config.yaml
arch: "convnext"
model: "image classifier"
dataset: "microscope photos of single blood and bone marrow cells"
train_examples: 97085
image_size: 32
crop_scale_min: 1
horizontal_flip: true
translate: 0.12
cutout: 0.25
targets: ["smear"]
num_classes: 2
isotropic: true
norm: "layernorm"
activation: "gelu"
mlp_ratio: 4
inner_norm: false
patch_size: [4, 4]
conv_stem: false
layers: 10
width: 320
kernel_size: 5
label_smoothing: 0.1
loss: "cross_entropy"
init: "xavier_uniform"
residual_init: "zero_last"
optimizer: "normuon"
muon_scale: "match_rms_adamw"
lr: 0.0033
momentum: 0.95
nesterov: true
orthogonalizer: "newton_schulz_5"
adamw_lr_other_params: 0.0015
steps: 16800
batch_size: 128
epochs: 22.1
lr_schedule: "wsd"
decay_fraction: 0.4
final_lr_fraction: 0
warmup_steps: 330
weight_decay: 0.07
adamw_weight_decay_other_params: 0.05
Rows from block 5, named by matrix and row number. Rows with one number belong to one neuron. Each number is 500 + 25 x the weight over its row's rms, rounded and kept within 0 to 999. All counts start at 0. Numbers have three digits each. After the name is the row's rms in percent of the matrix's.
# fc1: MLP up (model.blocks.5.mlp.fc1.weight, 1280x320), inputs 0-159
# fc2: MLP down (model.blocks.5.mlp.fc2.weight, 320x1280, transposed), outputs 0-159
fc1.459 090:487521497520506477448514514518476489489481488503494494512475463464478532487482517512498530509488499584520483481484497550518511492560530523468507491518470477497550525529510532431457541499501528488523485496497490497513512454485496519452526500502491453489514492486474470529510503505514442515501486512509451550525530507497491492519488503501475530508525525466464495483464510462490495520509557486470541485521496452505535488521499493476498473521500531482478490490525494494517507470472497
fc1.460 087:501519522504483503491480487470533493462513514502495479467531471496499475463550531502469493496501497436479504463460471475527521505497469445496454504491493503484501475510470481524505464486532486516471494511456524538505499514482473497507509494545503483456490499501511518502475494496497481474486483474487499485499483518505530563532493545452462502490479521485502480517504473484524494471524530520436491511500479510496493505475524502522469484550520448521507466537490489496505513481465495
fc1.461 095:491498539431480511508482475499494477481492506497575507492496549464519455508461508520507461472450503500471543513501486468527513488454496554514487501485510537485534469471480527528520493508536486474492504512498518526475499475501467507495492515477526520506490488526508489509502507513485526479514494500517524513456489508500540522480464551568501515505509502496519524550463503513480527522483464468485517483480485481512468526498565508509502491481504554486490513503517524522489439503561478
fc1.462 097:500535469480504474502478486490465469501555539501497509483521478518519485503484511520558501465546503539547500530509487491518474480479456528496486490526492486445520521471506526510492525503469524489495521491522516535536502519482535507539531510477505489479509524509509549511495559523489517487513499447528455481515482519478497542522505494512513491491520502500508523477488529504482510475497503474462494492495513469471498497500499477548501500498468512471506478504496518498484514469442488
fc1.463 102:507532487538524492520486495530527519454466522560503481535488495463539534515491501496516502529461506514486489479534511480528478515510481516474523486473515472483517476474519516514449469495513473492492512486513519452488499500512443517490522515547552529558491463504516496549499511503518505522489505542492501500498503533474577470477510506511504510527499532545487535512505496506490518504510484501504513500484473503516460503517501548508511531461498510528497460515464521543498442488485466
fc1.464 090:502491503472523486551529510480515459464494480504504507524516524475471513506511501503486484505475460491534528515441517502504529506498467488525555539467491486464501485502489512473462496497517503501504503495478492494500504530505538510491493534478507484483482509493561502434508533498483465514494495512475516459467484531461479523484523517488508487525503495476498489520504480552484522450488511510494503505523512515443518507467469457471480496528491471499507486539521517502543483508522477
fc1.465 101:480459540501516520524504517524477538512498519455457498532536501512525535497488523509516518455501462479468481506508514461461499503500496490523559522492511534502521521545504510495499462521519470491507502528484502501517548480510490540504501475448512540540530461465485503490493486501490487477510456526477512547444458523494467457503461519489513489525512512550540508503460501502517506499476471525498464444429483493468513504513439431520479475507521450537479478571529519476495485507493482
fc1.466 102:509539500482481552552492517530513495526506490572496497519500474541502495539558483506508491484495507533507523487493526495521545475486487491487486492511506466523523486504504533479489514506496526524525501518483485469487487520548516522438508447494490504501479496521511473518540504488511515510499473515507498473531493486460511492454513500503502508508464516533521549535481485519517499471522507506489517504489501533485521487510477535481487502484484490519493483475574481520503469521485447
fc1.467 096:459442481504483494487487450499528492489479528511524543526524500429488530461505504490453493463504491524536502526503495480458518492501460509511532520531495480460491524502542527502496478485507488513464513550466493500483522442538456500496474491474481459499500458515498502520467483505492502516520476534488510493537491497500472514508490478514501493485477560494443526490490544460532478475511534481461560523467487521477516518485494444511476493516499572523490481490532517510487492476523471
fc1.468 091:486520493465508513503503482506511493509468514482447490491501500495503522539549497566482498464527519505446492546490485529496491521486485456484517486536536524535539524547520479515512492487467499487528494523519501484479526469506519509504459527478503477524519518433529529567505521508449521461551516505491527490490494479511453508516493511495543476493537506483491492496490518475516475521483531495496518480479501515527477496502503469520511464457480468507476511517520497462536527488489482
fc1.469 097:502487468461500529494458530518487469486527520502492516476528564494501529462456519508470510489495499473503514538492491497492537487508499522498499504529504477496482462564473475508466515507463493468502466508505519445508513480501483512501521495513480521446529461486473519505554482526514497524565497541520460499495495545515540503504514497471529483491466499511489472490486477509475460461522503487522495539506545462526537503503488524490507510557499541500461452510520490448495516485520510
fc1.470 095:505489499511502505566500495505484527518483491454509487507482485519545526496541428492487484466516448548518478561460476514452502492485465524505463506452519493514492492477539532478528498491464501530470502487479512500461518539511486533530517498492466484481489498512496510523496516485506495476452537486511497504534434516508518481499577489474482490522494499494522536472479518455512489531507418490515503479455498492507523520495497445533494476554514462467514502498444493487467497484492518
fc1.471 100:473490527519479476543513480508518518508461508468517532531484500548495504478471473512473476481550530491469490548529480485515552501521508543513462486482523537473477520503521529493506522505446445526506504516497518517516520485466466531513494506513506510484498489492488528508533471521512484469490512485472518436468541474456501497498443543467506504456490535495490454468539487491525519507518526497525500529465473467509554503509558461502486505526536513489465493480490483504491489517557474
fc1.472 082:515500485522490487514482525502524477512490522494516512489547484518511504516494514502485527497464492556464506469508504495484501532494542527543508530469490525512489540496469523474504523480480501471515513475526516498473535492472543501535505492530506454480476511571486488524487473487543464464491490531527522481455525440527478507493489484466503522504488496508501489456465537471477479441502514495508531532525497541503496471519537471465470487475478548517510536509503529496493512516500527
fc1.473 090:461537489503511516502504516477505523536475522467514477523514473511497450475475469480458510435507457540458509490503507481518483519478485519523488516509498491469525546437498472497494498526479482503529501489503506513512507490494519492474486507484529449479496522475526526519466492492498503536523474485481519561510474501461472553514541484465515514478488487465494547532497494476459486530480474545476495508485497519507527485502481531484506444474520529491497498496526497420498482453487495
fc1.474 098:490468474465483490533457513492476517469491507469503466546483514490494491468515526480438461494456515505488467503509521506507518531495484536494499521526475505466486500502473470546499489506525420460498522504535497507489507528494531536483485457538500523474495543501496526484483466496479491492504479524491500498510483524479525550489500455513520483491491508533501565516536482539529515451472507500495482480480473485449508501468477445449478443483485479532511475530520512519528458457489504
fc1.475 100:495484510518530498541496502518519422508483518534511510502471456452482489560509502491515519533548491523505502499471528489502470536515535519508542492452491521511516531521515521487493492501495497517488469477494506519520486488499475481514488455441471549489581505528536489537506582509485505497502499501507483500493495512517481524499507527539506455516489483507471518500528477435495517457479479505463503509515497502496485510488483502504465523494512553505518523490508497500499477476512498
fc1.476 105:498541493494473507538520513517482525494506492490535536508529502544486457533452474485549491490533492513530483482503528546469497481503528490477459506561464478473513489451469537441473513520516499468532524509511479499491530504526520448484456481463503512455531520482503456491510501489503497530506502499523485511446469491459524505489502492475491453457444459544474511503541530524495493561540513501526518488502532497495498530489490492510449499536499513510526518504465497548538461561532474
fc1.477 108:523508496491480525543485480500467515527458500556499501533495511510509506508508522501490483512485490430492509517532515522486513513460532480489490491424506531521517494524493500463508514517489489500489524541464503506528475490480480477476519495578491525559456470526488506494510521509481504498460501501492470523492509482517495470490555502447505482469496480507487551489528491495490501545525523496498486511530491472499525495534528489523531474486524499519509505473508501481503532463505460
fc1.478 091:535522524486512507502547473527472455493489471545479462477483452492505536445444482487494519485526490448516501467511485492540489522514484503500504478475443483554508485541512542475528522502497533481441497498467492512500454482438466505547505484461488510467483501522451492563534506501501531477491478539529515479440517493530505481482476506481471504506526466490457540486516483505527494505521472505497502469453531527497505484471520520472471506519453511512477515470494467490505498527506489
fc1.479 103:533467514526496482482524491496503497571483472550510537496534473523521485458550545494508508490475518467502489507455501522531485501513484494560420501542472495519486499531496485469519487513515486490504507476524510516531530503532479501495533509568506543474488485528481531468467495496505461480518514490503505470526535479498486513501534491492490501508505534515470527476512461527485505499514467479482505518509520444521567521501453545491516491515471517515512451494521500495467479520502491
fc1.480 113:558527475530514497453526521510517506508489501498492433516486488547525455557507526487502531531496484486493489471461500517493526540501513519509519464528488500474500534483526500458493488490485457493534524510506497461508530513508547542534475485546510497491496507487489543515455534506513487513526530492474505499521466515509473507525544473470532515478452523484502501457524495491488503424519467502505513508484524456488511507523431480524546490507520479485482531486490492494512512472534486
fc1.481 094:444520512502483488495459519500488521545508516495507489497475471498512486485529476531510506511518543467514474507524525445469501493503510503519509528496476440497512468480517489522500526527550506503477520502490503494518523482536530488476472496498518537504502473482481452514534500478527497470532486516492505472543502501484485490470479515481481480438467566491473511532536458538567508562487551540491528509492534449547514496488532444524485531483486560503481496435461507506516551535474520
fc1.482 097:503474514491480501503449504490513483492492495482507502509490528519485470529527494492521511438510451482480493524498504503522488473543518460540495498531486485489511501530487518483488451525492491500532501537494494489501509516471560489444502553469523484511475513501482500546460532482503529528509528550494518505495512519556501474483524491481516510509530483516538463538508476496523502494498499539486476527544478537505473520504488455542534497488514535444534490535479508483467463514512490
fc1.483 090:466500498518502479468506461505492508510484525509538496480537551512478469501507509533463540495526501533469498503513497467484530496484558493490470445523546489506476463479524545471519495508512510514510514488489494508514495445482457458474507517499501499464514470489489489445500517508476475494476482483516500507476529508492532459434512496503509490483488485505508541505501534501492491488498502520506509496448448489531483507492512491490492481502533511478527515564475477447495486453476505
fc1.484 086:490537507498502501491498554473507462514512516531513513499518542460500502474508498513492463498517493469473495548500508498528511489474470539554536517480520499522540474487538486466534539506483512474486479487539509507515505515500462497527492479523506459473511473466457515434498561517490522503481516484512532448508490471519474502510456506494500500472475497503493504451562505522497478431486504477523516480482502478506498473526489496500491507498541554517478462519530516524519458472483456
fc1.485 095:488501485520570524457559471489468489519487518552506518483516477501512553436477497539484512442480474524478478519480492475509507470529523514514488485520475504489473559489520544532486449496460513467442490496524511440508444537483493514512506496540487540438524493529479504538479520473501503486490508542501510453513480488482485525481500497502517491481493472515556523498514507492526483519498477508479470475448460510495504520499500521467470495510492485459501558506502507480478536480526501
fc1.486 097:503475512521519502552464518505492484495477515451527467498525469483487449486508476475501474495526491510486452515518499478554501490484555479490474525529494489470509517508492497491495532503496458482506540528521513469487515455453477492525519488543520553523488536495522543530497539486492481476492498521520518500488455546499503510539488463470496497551494473496531542487491461497468514519505471508519452498464497474461502522504480474461476490527508542477529490525501501517509513560509510
fc1.487 086:450524471510503489468528449519506528519522477530529515493468491513505492534512472511501510478498487492496486492524495528515485479500529529493576501474498475497484520525494508524492555528512472466500501466501506548504512493530463492473516514507519500488476448487518493541528536510542491506493487524471515498493503508466484507528529519485510516488516509495482489459551501440481487507488469555553528499556484498495457492496492473536581515443499500505525498505498505482518486556502497
fc1.488 117:472482493476499495506534514509520499485485449473507546536511482468529502459514508541544487510490475540524520499448475480474475491480511513495507509438506445471483558555544489459490501483521498534493473523529499446499507488451507505536489480543553478515491495497499531518513485512482487510531510494495492512499503476534509443435507463466507488498517524501472459525522510517508475477457444499461497506522499499485494506503547477488502508519492501507510485461499509513504511474526455
fc1.489 114:494468476491435540555480510506454478489424516515487477522523514486504548480523482499515535437453499499445508483503515457485458499485466476493552457497473489520516518510487487484485542520464492509483489473497477483525527488460507522507462548482502461477493466539499514495502502496499478492488479512497521487467485491491498506513506538480482527492491466496517499504501490496479502512494506498479532481503532526504495492506545504550543446481511537483501476482462526516487500531495463
fc1.490 101:496506506472484519492520500509497542485518469534527548473540502510541491446488474534475508493490480506492473485538513500504495497506497488540508472446475499528503468509504527518477529490498464510487525479494516458504513447507507491451562521457489552501508509489491484465528495511503520508483529456488466491466486494499502485512503474488521509501478517498522488515549470495511495502514502479501506486508453464501528502540506491482546488444510503505487481513498493522512534470487533
fc1.491 102:497506489500472471529520533513482483527521521474467466477517488526485523526480514500509496507528512464510468457544469514495485480508494510495549495452493490524494487551520471490470526493502480476486498527505493486494527433499424490535484469507502525473470556514475479554474485486510492476485482480480515458551471463526486472463482507520537503508494471481494550477557515494503511504475501528497499473469512538517483493532453477502526549545531499468508481519535503521497500498492491
fc1.492 094:463496485504508517496506479511470510569499505497517538500502527510509508501512568506521523496505565476510521494473485465545533494488526533477536460478495489495488502447455477530500501495525498486497498498485516461498521530514512478478510495472488482479504520528447518461512495490486524501479523498503502474484467524483519466504508490550484496511518499508505487482523532533442493511519503520520507480472549516476474500460514450512500507504539557517479492528559486480475468517496498
fc1.493 108:542505493500529529488527468524529531516539503526515491501427515494500514584487506508503498539581479562504500475485518498483515540508505515464562540515464497531495495514520525498500455519513504490487490507496512533485522496480443479468531481503486519491438444503482487530501516486501485533493516491480490505465509484509539497508517493508504508475489525541453498482479496494528504504506494463510457461511504444500486528482503502495490496519503565536480530535512495467500511516506456
fc1.494 102:515503516551526534521518519495483452476492525456511510549547503478495521483483546523481477502523500484552511521516509506520524542464504471496503503511537461497469476520490513523509498506540513512477498500479506452509485540530491509500481537479571530498481525501466503486469512500501522479509510470509525496493507537485523517513478524497485525544519450465482500508507518497467483516464483491510527549538509504529515530522511551500548502571501459494492527541573480545480518524506469
fc1.495 090:496507466505460494450497491486521528516521517503490483508526503471501508456558522485502491476468508485524478474523520466553525454485507497521459525440490492476488476533505511457467503459509477494503536524569507496473480508461512488515505484520508478481425494517495517495540534469496524498472561505506497505505522470477516481491514506503496499457514484535492492501503535513495524492492548457514522529527475465460488486480447490524479514481495539524454522484525470500537498505484480
fc1.496 115:486502478454456489497507503506499518503500486531473519502484489452510528552484458494527523489525542476438504504529498453508492480492487462479475492525485459461503527517515524504504536505508501506481496506511496487475526479463513490521549480538516501511521487501538509428466487544475510505483474499483487472510535510531507474524452514470524523502464504480516509555539511513484477491522503457507515451527513486468522513512479518500551493476504503507520506475481530496504509537455458
fc1.497 107:520463520468531480486518487519478500557528499507531474509477507545523500508540526475505494511469461540482480493527478481498500501465514547496505485481517516514492503512525534452533552511526482510493466510499487513491480449489510542522466461503512492464498515489522525494509476543483520518493497501472500506505477535517517478529508450549501533459510472497525548495494528490476498526508489525521552512538511483504524537511504474449532459514529503491476478498525483507501482464488463
fc1.498 096:513519481505463532511495504482527487520485501496495466505507495523505552485495520500505499482554452478484537496504478523523528517502508500504498532525475501457510528514484517482503512516472550525454529506483496518489485461507468468500540497457485520539468464501495487529451499512509492491463534492504488550521468492520464464490507497480512473480508553549516496496459496535526495499454499531501474475519552418473484498492423490464442525568520545547476530494504523479499542483513541
fc1.499 100:520459530497502488485517489545495532477512551512534517501483534523487543482503484510506483508539508501538499457511534482512494475500510531483543470498534518526503482542524447491498507531522505512533510516511505460513483464520506535539514544552473480510432498578503483529479506484489482522493499500473534505480505492492505519536541533494472484501501500530546520485480488489536521484490501517495467517520481526514493499505445495523512490514503463502497532473491520437504519548588472
fc2.459 112:492472493516457536521534516497514485512473496526522505472495477493508531480477506525460541493554467506516532518518533525495483493449491466512512517501438504527481479565528488458468534504501538521511505488480509489528505505506522485510499464490479521489489470458506491497495475485463484538533526480502436474525505540493439505475552455517508525498468547503482477490487506521529490509553498483497550503502498462450470531462488515483494500494535519517470531478518490498476471493490464
fc2.460 102:472515491490502531523454510495498491487508493494479525477484519549492509520522504494567476545485459426512478482528508496497498476470510536469532489551493483546549514482497512519486454517489484552531558481539485534500507500512478491526535492510525461500531529509474475485492516475515472482444473507538509541495489480505453488465499527464516495480471494489487525475509458528471486481479504515466504517492472497477494493496524512505501503456516475529500501506496505524516530525530547
fc2.461 103:449516477534477508484501500502450524497476507497479507503512510484500490490529534515508515464535522508523454513512461539518458537556492475547497526467471510480478519475533499510469479540528476440481484504516497492513488519491505489481504523541509528480512550509503467499499501453538507526504483490467516478507500479508489482502461497517467535474457538483500461501511495501432485509490532469493487499517490546511500482504469536502522494561469453567474483547533514490505464553497534
fc2.462 067:555499515504499513523469534564482462460524519522538488516507487503499527532515541512505508492523479506505467480512468448476498503498551498479565474474486568468539495520523522496503530464476524442536477514491488502535463513473511484518511482534526532474546491503527465526545475492475468489510500536460521454464503459469479535524485481508504474509511502512471490470508496496469514496497512526486529546469511471465513515470491497484517441530476510502514519495482459523503511523526463
fc2.463 121:465486552495476503482522502512464509549507479543532500469477538464529480528521516495490508523523525513540470496501506504501533488488516485488478499480475481504488485452495499527542489489505516525506502507493470493494521479498481507491474503524518514466489535524436514534460516490483543519488461485476496466529499500483496513522508488504505495516506470506497479458485511466469529460503549530547490506516495499531476466468475520527466504490475526532542472551513523563494526484554523
fc2.464 126:498514504474483483474440538512503528516516478506493507472489464499508542532492505547498459507521470494527490504506533515541512479510493524521445483458482490461504481490479489490520497478470489493492481504469478474504506541500515473520517539484522483510494519470493480467482461477570462517487535523501513456461509468513491458497504506566503497495506480441472505511474491471514483490483532505455524528499467516530489478494517449469476516489472488546486516451496485492539500509512526
fc2.465 089:512493521528512487490509523475504507489507524459531491492499489498495503511537479468511484509500488512495467492505511544507493494536525510535435517513481528527516494502464457517474526539479505504477512477432486502455497495501511508495519488509522493531449507547517439487540543511438530543492499486477525471494498513458471487508449520470484537515519511476537472506472532494490505456447461515508486510426485500521527502478497473484523496485517467469503521523488471473505499552518462
fc2.466 118:515548525487526508521493497454457503488497483529464480520533493497519490484480530517514473473499522508533508514497552463548466523508499526523498504508464529498476493504501492487478521520479483503489510528490522472475521450508521459543522499498498521499497526539511470461498486488479502494501549542520546473527495494474518484525508481486491473499488485540486489472477499483539517486532534476524533496469522488490496500505481493492498522511510515521488468480546499539479469506552507
fc2.467 106:523487450477456484548544510487500506473493530531554499528512516521492531540455470517503531473504468549520507503496508432452485493513499479569516462508505541465512520486477495469492470536500509485495518542504531519528502505469518517546498502475509477542498496500512534520478503511550446468500515511450473488494504529493509488475535507539515496505491509499461486543498492493479511498504540462548487507543525518525516524479511447505540487483478505507530501461535472533514476515510497
fc2.468 106:504495500501517482534485488469477519487505518500489486568507500551514495530517480532502499444438483517507512507486488467491513472512484491518471495507490464500525508527488519495482491512547490511487520505542504477484501491506528496493511515463493461486515543519512528522543510509490528500515479503496535514504499500534524484473502496545493521474512551494487551521457498527572483516526475486514472487494531484501519475512503459521526448513462469487502545467467456524488469539511514
fc2.469 074:483504514506452506509486502541523508492498490508522472522491498479451496529513496525502470493511510518507518511477470524483519465541527478487484470524525518518493535505570581471515501528527499470545539478471490504489552507524534529491472447481547539476503521495483474477485515478553499469514508458494505457492514540466516525430529519549522550459505490502513480519529517504503510538487481515510474478515533501477502496545508508519507468471541510492481493527505534497511483512496530
fc2.470 078:532485503476497470508491431484517515473515499512481462533534511515486510491488494476504518501500436562479475529493471522495539530514519533511513491518498516508560485477517470497439473499520526498458547474454517500478540524508472525522527510481487491494569510528529497502519525499482500494513512517522474510463510507471515470500488504483514503506519522513481496526503540518457519530473444545446456520505512458500493510545526506542532492448525510469497489522478512487498493517521485
fc2.471 084:551549486468539482483565527510485507475487465496496481480515485458485503497496476458432505495521481494514489489511460517448453461508472506540489490491523474496496497469511521455507508495487497527511491490488527507485504520532491498469517484485476436480519508529485492492491546519532480524452505479496483503463546503518504481509490528486468472531539492488497483519494484520527480468487537479539540525520510494506502489532496493520520507518459520509515495487496504558486492521517519
fc2.472 062:538474482487495507541506482521510467500460493520533464488462503514464505513481495448491511470543539546504486486559520522473501523451430476503490496486445487491492457501499470562495502496463492535483454527504492497479521505499502523495503490489483480492488484521517519531502494497487490533468510483509458530517490453484493558486513495486501527502498472508534505466539462488499482508491487503488510492498520508526488415519433484481493514515490557519532486495545476474494484474464478
fc2.473 084:518488545532527492494500537529496515504498480492494492542492455492498493488520510473485519500488473502506534506496496540487552485492538514535497507503506440536520483530475499469463496534553495475525510516569499561458489485464505496488516485540518494518539477501461506488473490493489512519482433476516532515509481506529496537483497445501532514516481457449520520481534481506504474467498453489466514508492529471512528493523460436470437482498564532503513510481491530496533513492513513
fc2.474 111:463500516513487471498543472483487474529479484445484501499518520514487510497482499497523491508517516492457534513495523549465466479495523479529481483508495534490518531502495495499479485517464471495483524531542539468486497488539510473499476491467474528479502509511535450476536512499509508516496480472509551425485455495501470494471520502521480474498511488472481506514469514485478478505493485504518503493517518546521516539503504448491475457511478475445491464503505500542478493517506501
fc2.475 120:535491513485491508513473470483454491500478518499481525426466535550482457502459545505481494505491541525495503539522490512501521527525469496506458487458467489543491508461482495554510526542520475501545514509462461509478472507505496517484456468503522519508510474520493469458527518535534514506508548473493506436490491522541482459523504473517529498498503485484449521504493495472492495542524473480498491473506466453501491502523514502501546515516506492491520472511492517509495520485455541
fc2.476 100:528501459493499532498472494481509528522482492528492536464447541472503506504502509478469479522503516499506502546472531541531497515477495509501530511512491488547486507471537549488521515473529494491502504506514526480528508493494514489497473542523515509491489516477484511466474459473464507521484466558492485469553486472506505499516455466481504485473467504515459484587509514458482488453479485468492522465471521463508524517552512467512476490471506496523461494514433531514530469475460525
fc2.477 075:520571531483558491493485525545481498451469507477502455503475524493477475517488487478534464451531480486467477498470500523510493504477480528485507519478485489497456522528470499449582527514499542485486513465492490512537488518512473489469505494493518528427520513497525536489517486490523432571521509479491477507494485524468537513531494518480515480500492491508476486523491550507457482497504511502511478494499527525498461505536500513521507486484489516522487433482500493508507502469523488
fc2.478 106:462565499508497488516449511506480494503502508479473469483490464496504551513534510505506508497500536468544485485457536459504552447475476478505492504524496512472496496522465479484541479527515528528472484487539491484474473499538464497536531457524532466531550525495544499508491544532482528500522464495517490529455476498534504508475485563492510455503538517494485514504492570555485476494510439501499519509486483511504475492498519534498507508475505517505503497494443525510515496508497506
fc2.479 096:489500471515491494468502472474498510474506517484493493536478519483511479495497508458498496488512456484518502537481558500449500522458529525498497482547466509496528508518492507481490432489522511497506506478469506483523527486507446482485470518494507512459506506482477520498473478473513510504515503519492533519502551478510523519483508490530527487539481506484503519482481532483500456500525537522459534486526546566478522491474519536527461523480510483522518500501522496499518526510498499
fc2.480 061:546500468490490495492483565501512514488541491496499516502523481521500504490477473513505522491487490510478472486512496478509486510485467515549475489463497460566536521456522511500516541482463498515492462525459489503475488492529499488492522495544510472526436509518502493503498485523456477467499463543530449485501484539517517497497500484512473550494495533490488519518499505455465525500523544484476535492489554470519541553527481545524492459517507511524502512529542460497501549537549487
fc2.481 106:498475486519510492485488478504504500488481483525521447507538488491558479487477502483520494499512557494554511494450547448525504485512466479510532491507524520440499515538498487486493491440473513498523494497493534510536521522474526513496534485534544496532490476529483504534464551502507477501515521493501473538514508509497490484527535512487512455480521505516505483458466524516488495479491519516514482504497471521475493496525516442522560504490481500503488487487481516559509516474499536
fc2.482 088:491499520476533526467495518482511517517488494510521591509473468472507485463437511496479526461517508504513496512502495511505527494490509502497459501490486503499489473513486493537506526531509471475504500554498475482473485459541488518513506540492509491536462474509467494523509496505537461475494551545503517482499476528512497482433495475509522510543495478543540525514503531486554460456479479500478536534531510497460508481502506455528495509497535527527527469556515532516509453501499534
fc2.483 094:544484515495486486474521489475522480494435492483489532475496491523516525461515508515534492521498462532516489535468478493526505518467449517534535465524445503468514532470511518507464522503469473494519481472494503514504472511566494531480479494522468517483522498495486474478468528458481510522540504505532482466517504490503552442508508466490521482484488514517492507488473493455504545534458536514535484482546526501507520507508484484462464492487493505469557519503488483517468541518533506
fc2.484 114:505521507499463499499488505467452482496508495505502500536500517524470547466499503518533521465499537482507556528469545501499473516501521521493488438537502520533528481511503516496495492505448513473507485504492483447509483558501485476506510471479509517483508478529517525444493534496489463504538438497506521534480558514493505489490490447534502476500481518443476486508498494482478480495493516489502518477494496523512520510473538493531537487501491501460478547499519531522487499537513509
fc2.485 100:526494518524435496450525537513503488486474548498498522527504499516485567487474530519514479454543487565538490502473538493494517474506481470510483421481456458454509464566483478552495417498536496503492450490517481485480493466512479489528543531490486527494535492462530503527499483525480507543473500511500533515462492471507562492486515495503488511488456557499508483533540472482489478481495518530484506481484450451493507473500497502489502506520512484532512507505494508476514529471483492
fc2.486 077:489493505484515527516490501467511469518529479507481505551467539515550480513520499466449526485510517519487485585489519466455471507503482498486478474493493481522519527493497490482525546520483472497537508506504501429517511500481461478505482492537456510453481480496514505504490479462552501547490491522454480490503454535496531542434519521510499514562491443485512475450454502528504491487500510506528520500511513547508515532501481491455501487489500542540490501484479482511499530440483492
fc2.487 118:535524515504517515544520487497488494499487465545528503520525472502485500483519486516487485482513538481477479533481507523479510463457466520475469477444507524503512514498452421493531532493534508512511493518491518508494502498479472531523493485504485448492509508492499507545489522509488519482480489506546486480530429502529499504498525506481471474510526463484488503503520537456521458510488469510524499519522523519520478481492498513517506483557508527458499502538473483485525536445487451
fc2.488 129:566497512575492454479567511522488478517500514525478523482465465521460499517549514546522500521519482521449508465514511482509497490482522513438445520452485497463494457500497539492521500489471480475496465494474515489497523492447512481528451514521539535434509515468508502537453454545444501488494528528490487499504499483474466486502471474499528494496492526494481508519480457477498483451489506520480500500492500490501507514515471534484501498487446549488520481489546507515495500577522537
fc2.489 102:558545564480477517459501500487483501489501506500463531476480513481477505532514494502471442478494517449505482499450492505505469483497508539538467497487497556519471479525497505457483519511464480507530507545489468488493492503484480478535450528480521529502542502528531511499523554488461484473499498522514509501488528521476474459460474536509483505505501495510515475496513491512526476511501499462498525490513508478511504511522488464535485439506526547530472518535480487481487503505493466
fc2.490 100:503506516512478478468528512505503520504531549461484511469469505512519459483506518522501508482513499523520507482445472485515493469505472534446495492463526558479557474508521508555534505486463463509470508470522529466493547489512519481525496493527528548481496477513482500492488522477486498453539518506477495514529520519454524512504494514515505477535450485467535506527537454513496447505452447504530512516501499506511467508514524495501484519509505503514506487499571523495507525457542484
fc2.491 114:530486487488524491528492498514512518499504508550516503498488487509487507456516490492457455543493507491484482468500495499471540485539518493531477507518476529530504514545467511467460522505546427517486501488536462554485524488500490509536533525500521523530528524511465549516525498515493488485556484506486481510449458476475504475543541503499504493497523489475523531466582468481534498464525516510506481481446526484452513527516536477506493513445532487534468497488466527520508507485545488
fc2.492 102:498499492559526501492502491468551547473510498526510480554515510506517523493483518470522506496504545481509527507523487554464480503508473494560450514472483531457499521449550492542536484535480485516460500500513435478498510467483543470486496471480497495499489503556467482466491505506502465504533515516537525501458475538513517514489511490540450497498518505469499507547510525475509504487491518508505533471468512514507475519476512490495509535505543510498491506522513502512518478507462541
fc2.493 108:482480507501513533528522476487489537496470493530523489489500490522436501492494527481498521533451495544507497517502508453512489495524490479509535478447517445529504478490436466479502495490464463513507532528492485533465497495508492543494507478489511508507516513516518489513532496510511485537502473499494487435531530502479496516502524512472526509476503424478493496460508516489466504533478481559466501532482513507509478491528489509458532465495516534477503548492484542457500505498472532
fc2.494 135:466504476486487529493501490467477494479535518495488564519524529507493516490549484512471508489433470476466487475526484518492468503521521483486537505543472532449474524487532495552487502494491479533504470475489485467500510477511522485521482490487491487499525478510510491517505491535551501472513501491549518539469507478526478467518504536525483446490524476490487526602502504487506500475523536487517502534520522529489508490501506534486469509466512506515484497517492505540499491547536525
fc2.495 106:475481483519476504524498484499530501477523482486505465503464505537538473557503512501497494492544494473483473472484484486500552512502490517509552517515497484490543526493496542524506488442499494508453536473495502568509531494523527526518507514520527472458525489533524496511486498491540509503515477463459512515514486511507525490511451478458542484490496471465471516540503494497445524492513525465471483514526472517488502508473546481456509503493494511553471524520512472504552500526530496
fc2.496 076:562480521453502518506514507506474496555521515521497514494471498494493532488500502514489463528462488492523537481490534496463466464483505510488514472506458510500534479486479462526514500518502530472500497491491523508511520483478511473471507467474486486523538576496524488468502507514487496511487501508525469470516516538476555495445458481482502517471490543507479435549478492511521528450480557456482496460486475494490490543487517504469505449479522484508505485544496473480497553458558500
fc2.497 095:507479474530524483479566490487466544456527519508523460542485556456528482465478513504540512507513481476495510531480503501520489467482471478504517517523482512480526483477539534491555529474475528481504494457501497525481510497552531468496545484534460459507490484471530478488476495484480498490537539514472486468465512507476489514501480545520511509443499503520473521531505519502482494496515515551499498487509535533504505517434525551494498469474499499498462553489524492496467491531509502
fc2.498 101:487485504502493511519484479476480531485486540424473532470513482476459541510484523500449486494479469479506501490487473512493486517538495503476518491500512498524533498523471501477484494529514492506472532491475485525553518527493472546499497545469465533476485448533513481519562487494536494455531471464477551497497487511500486519471556488518501462496507535495476507456474536543490547505480503477507546509508470550494490520504493487458517500418534513506503558557495479481547475501464490
fc2.499 105:485462489496536548515466531489504522520495510469489518511527528492478554493480508512511490546491518476471470469541488470449531465496521540497541491471488502477475539568502487469498505498484487505507522466499499525497555530500525509496490447522439464497546527551501465504529549495590496522522493527517552521490487536487467500473542510524483495520472468517511516454497511501547485537505512506517514483516523470508484499506512504487479466492500491501496508501471523448557485481485481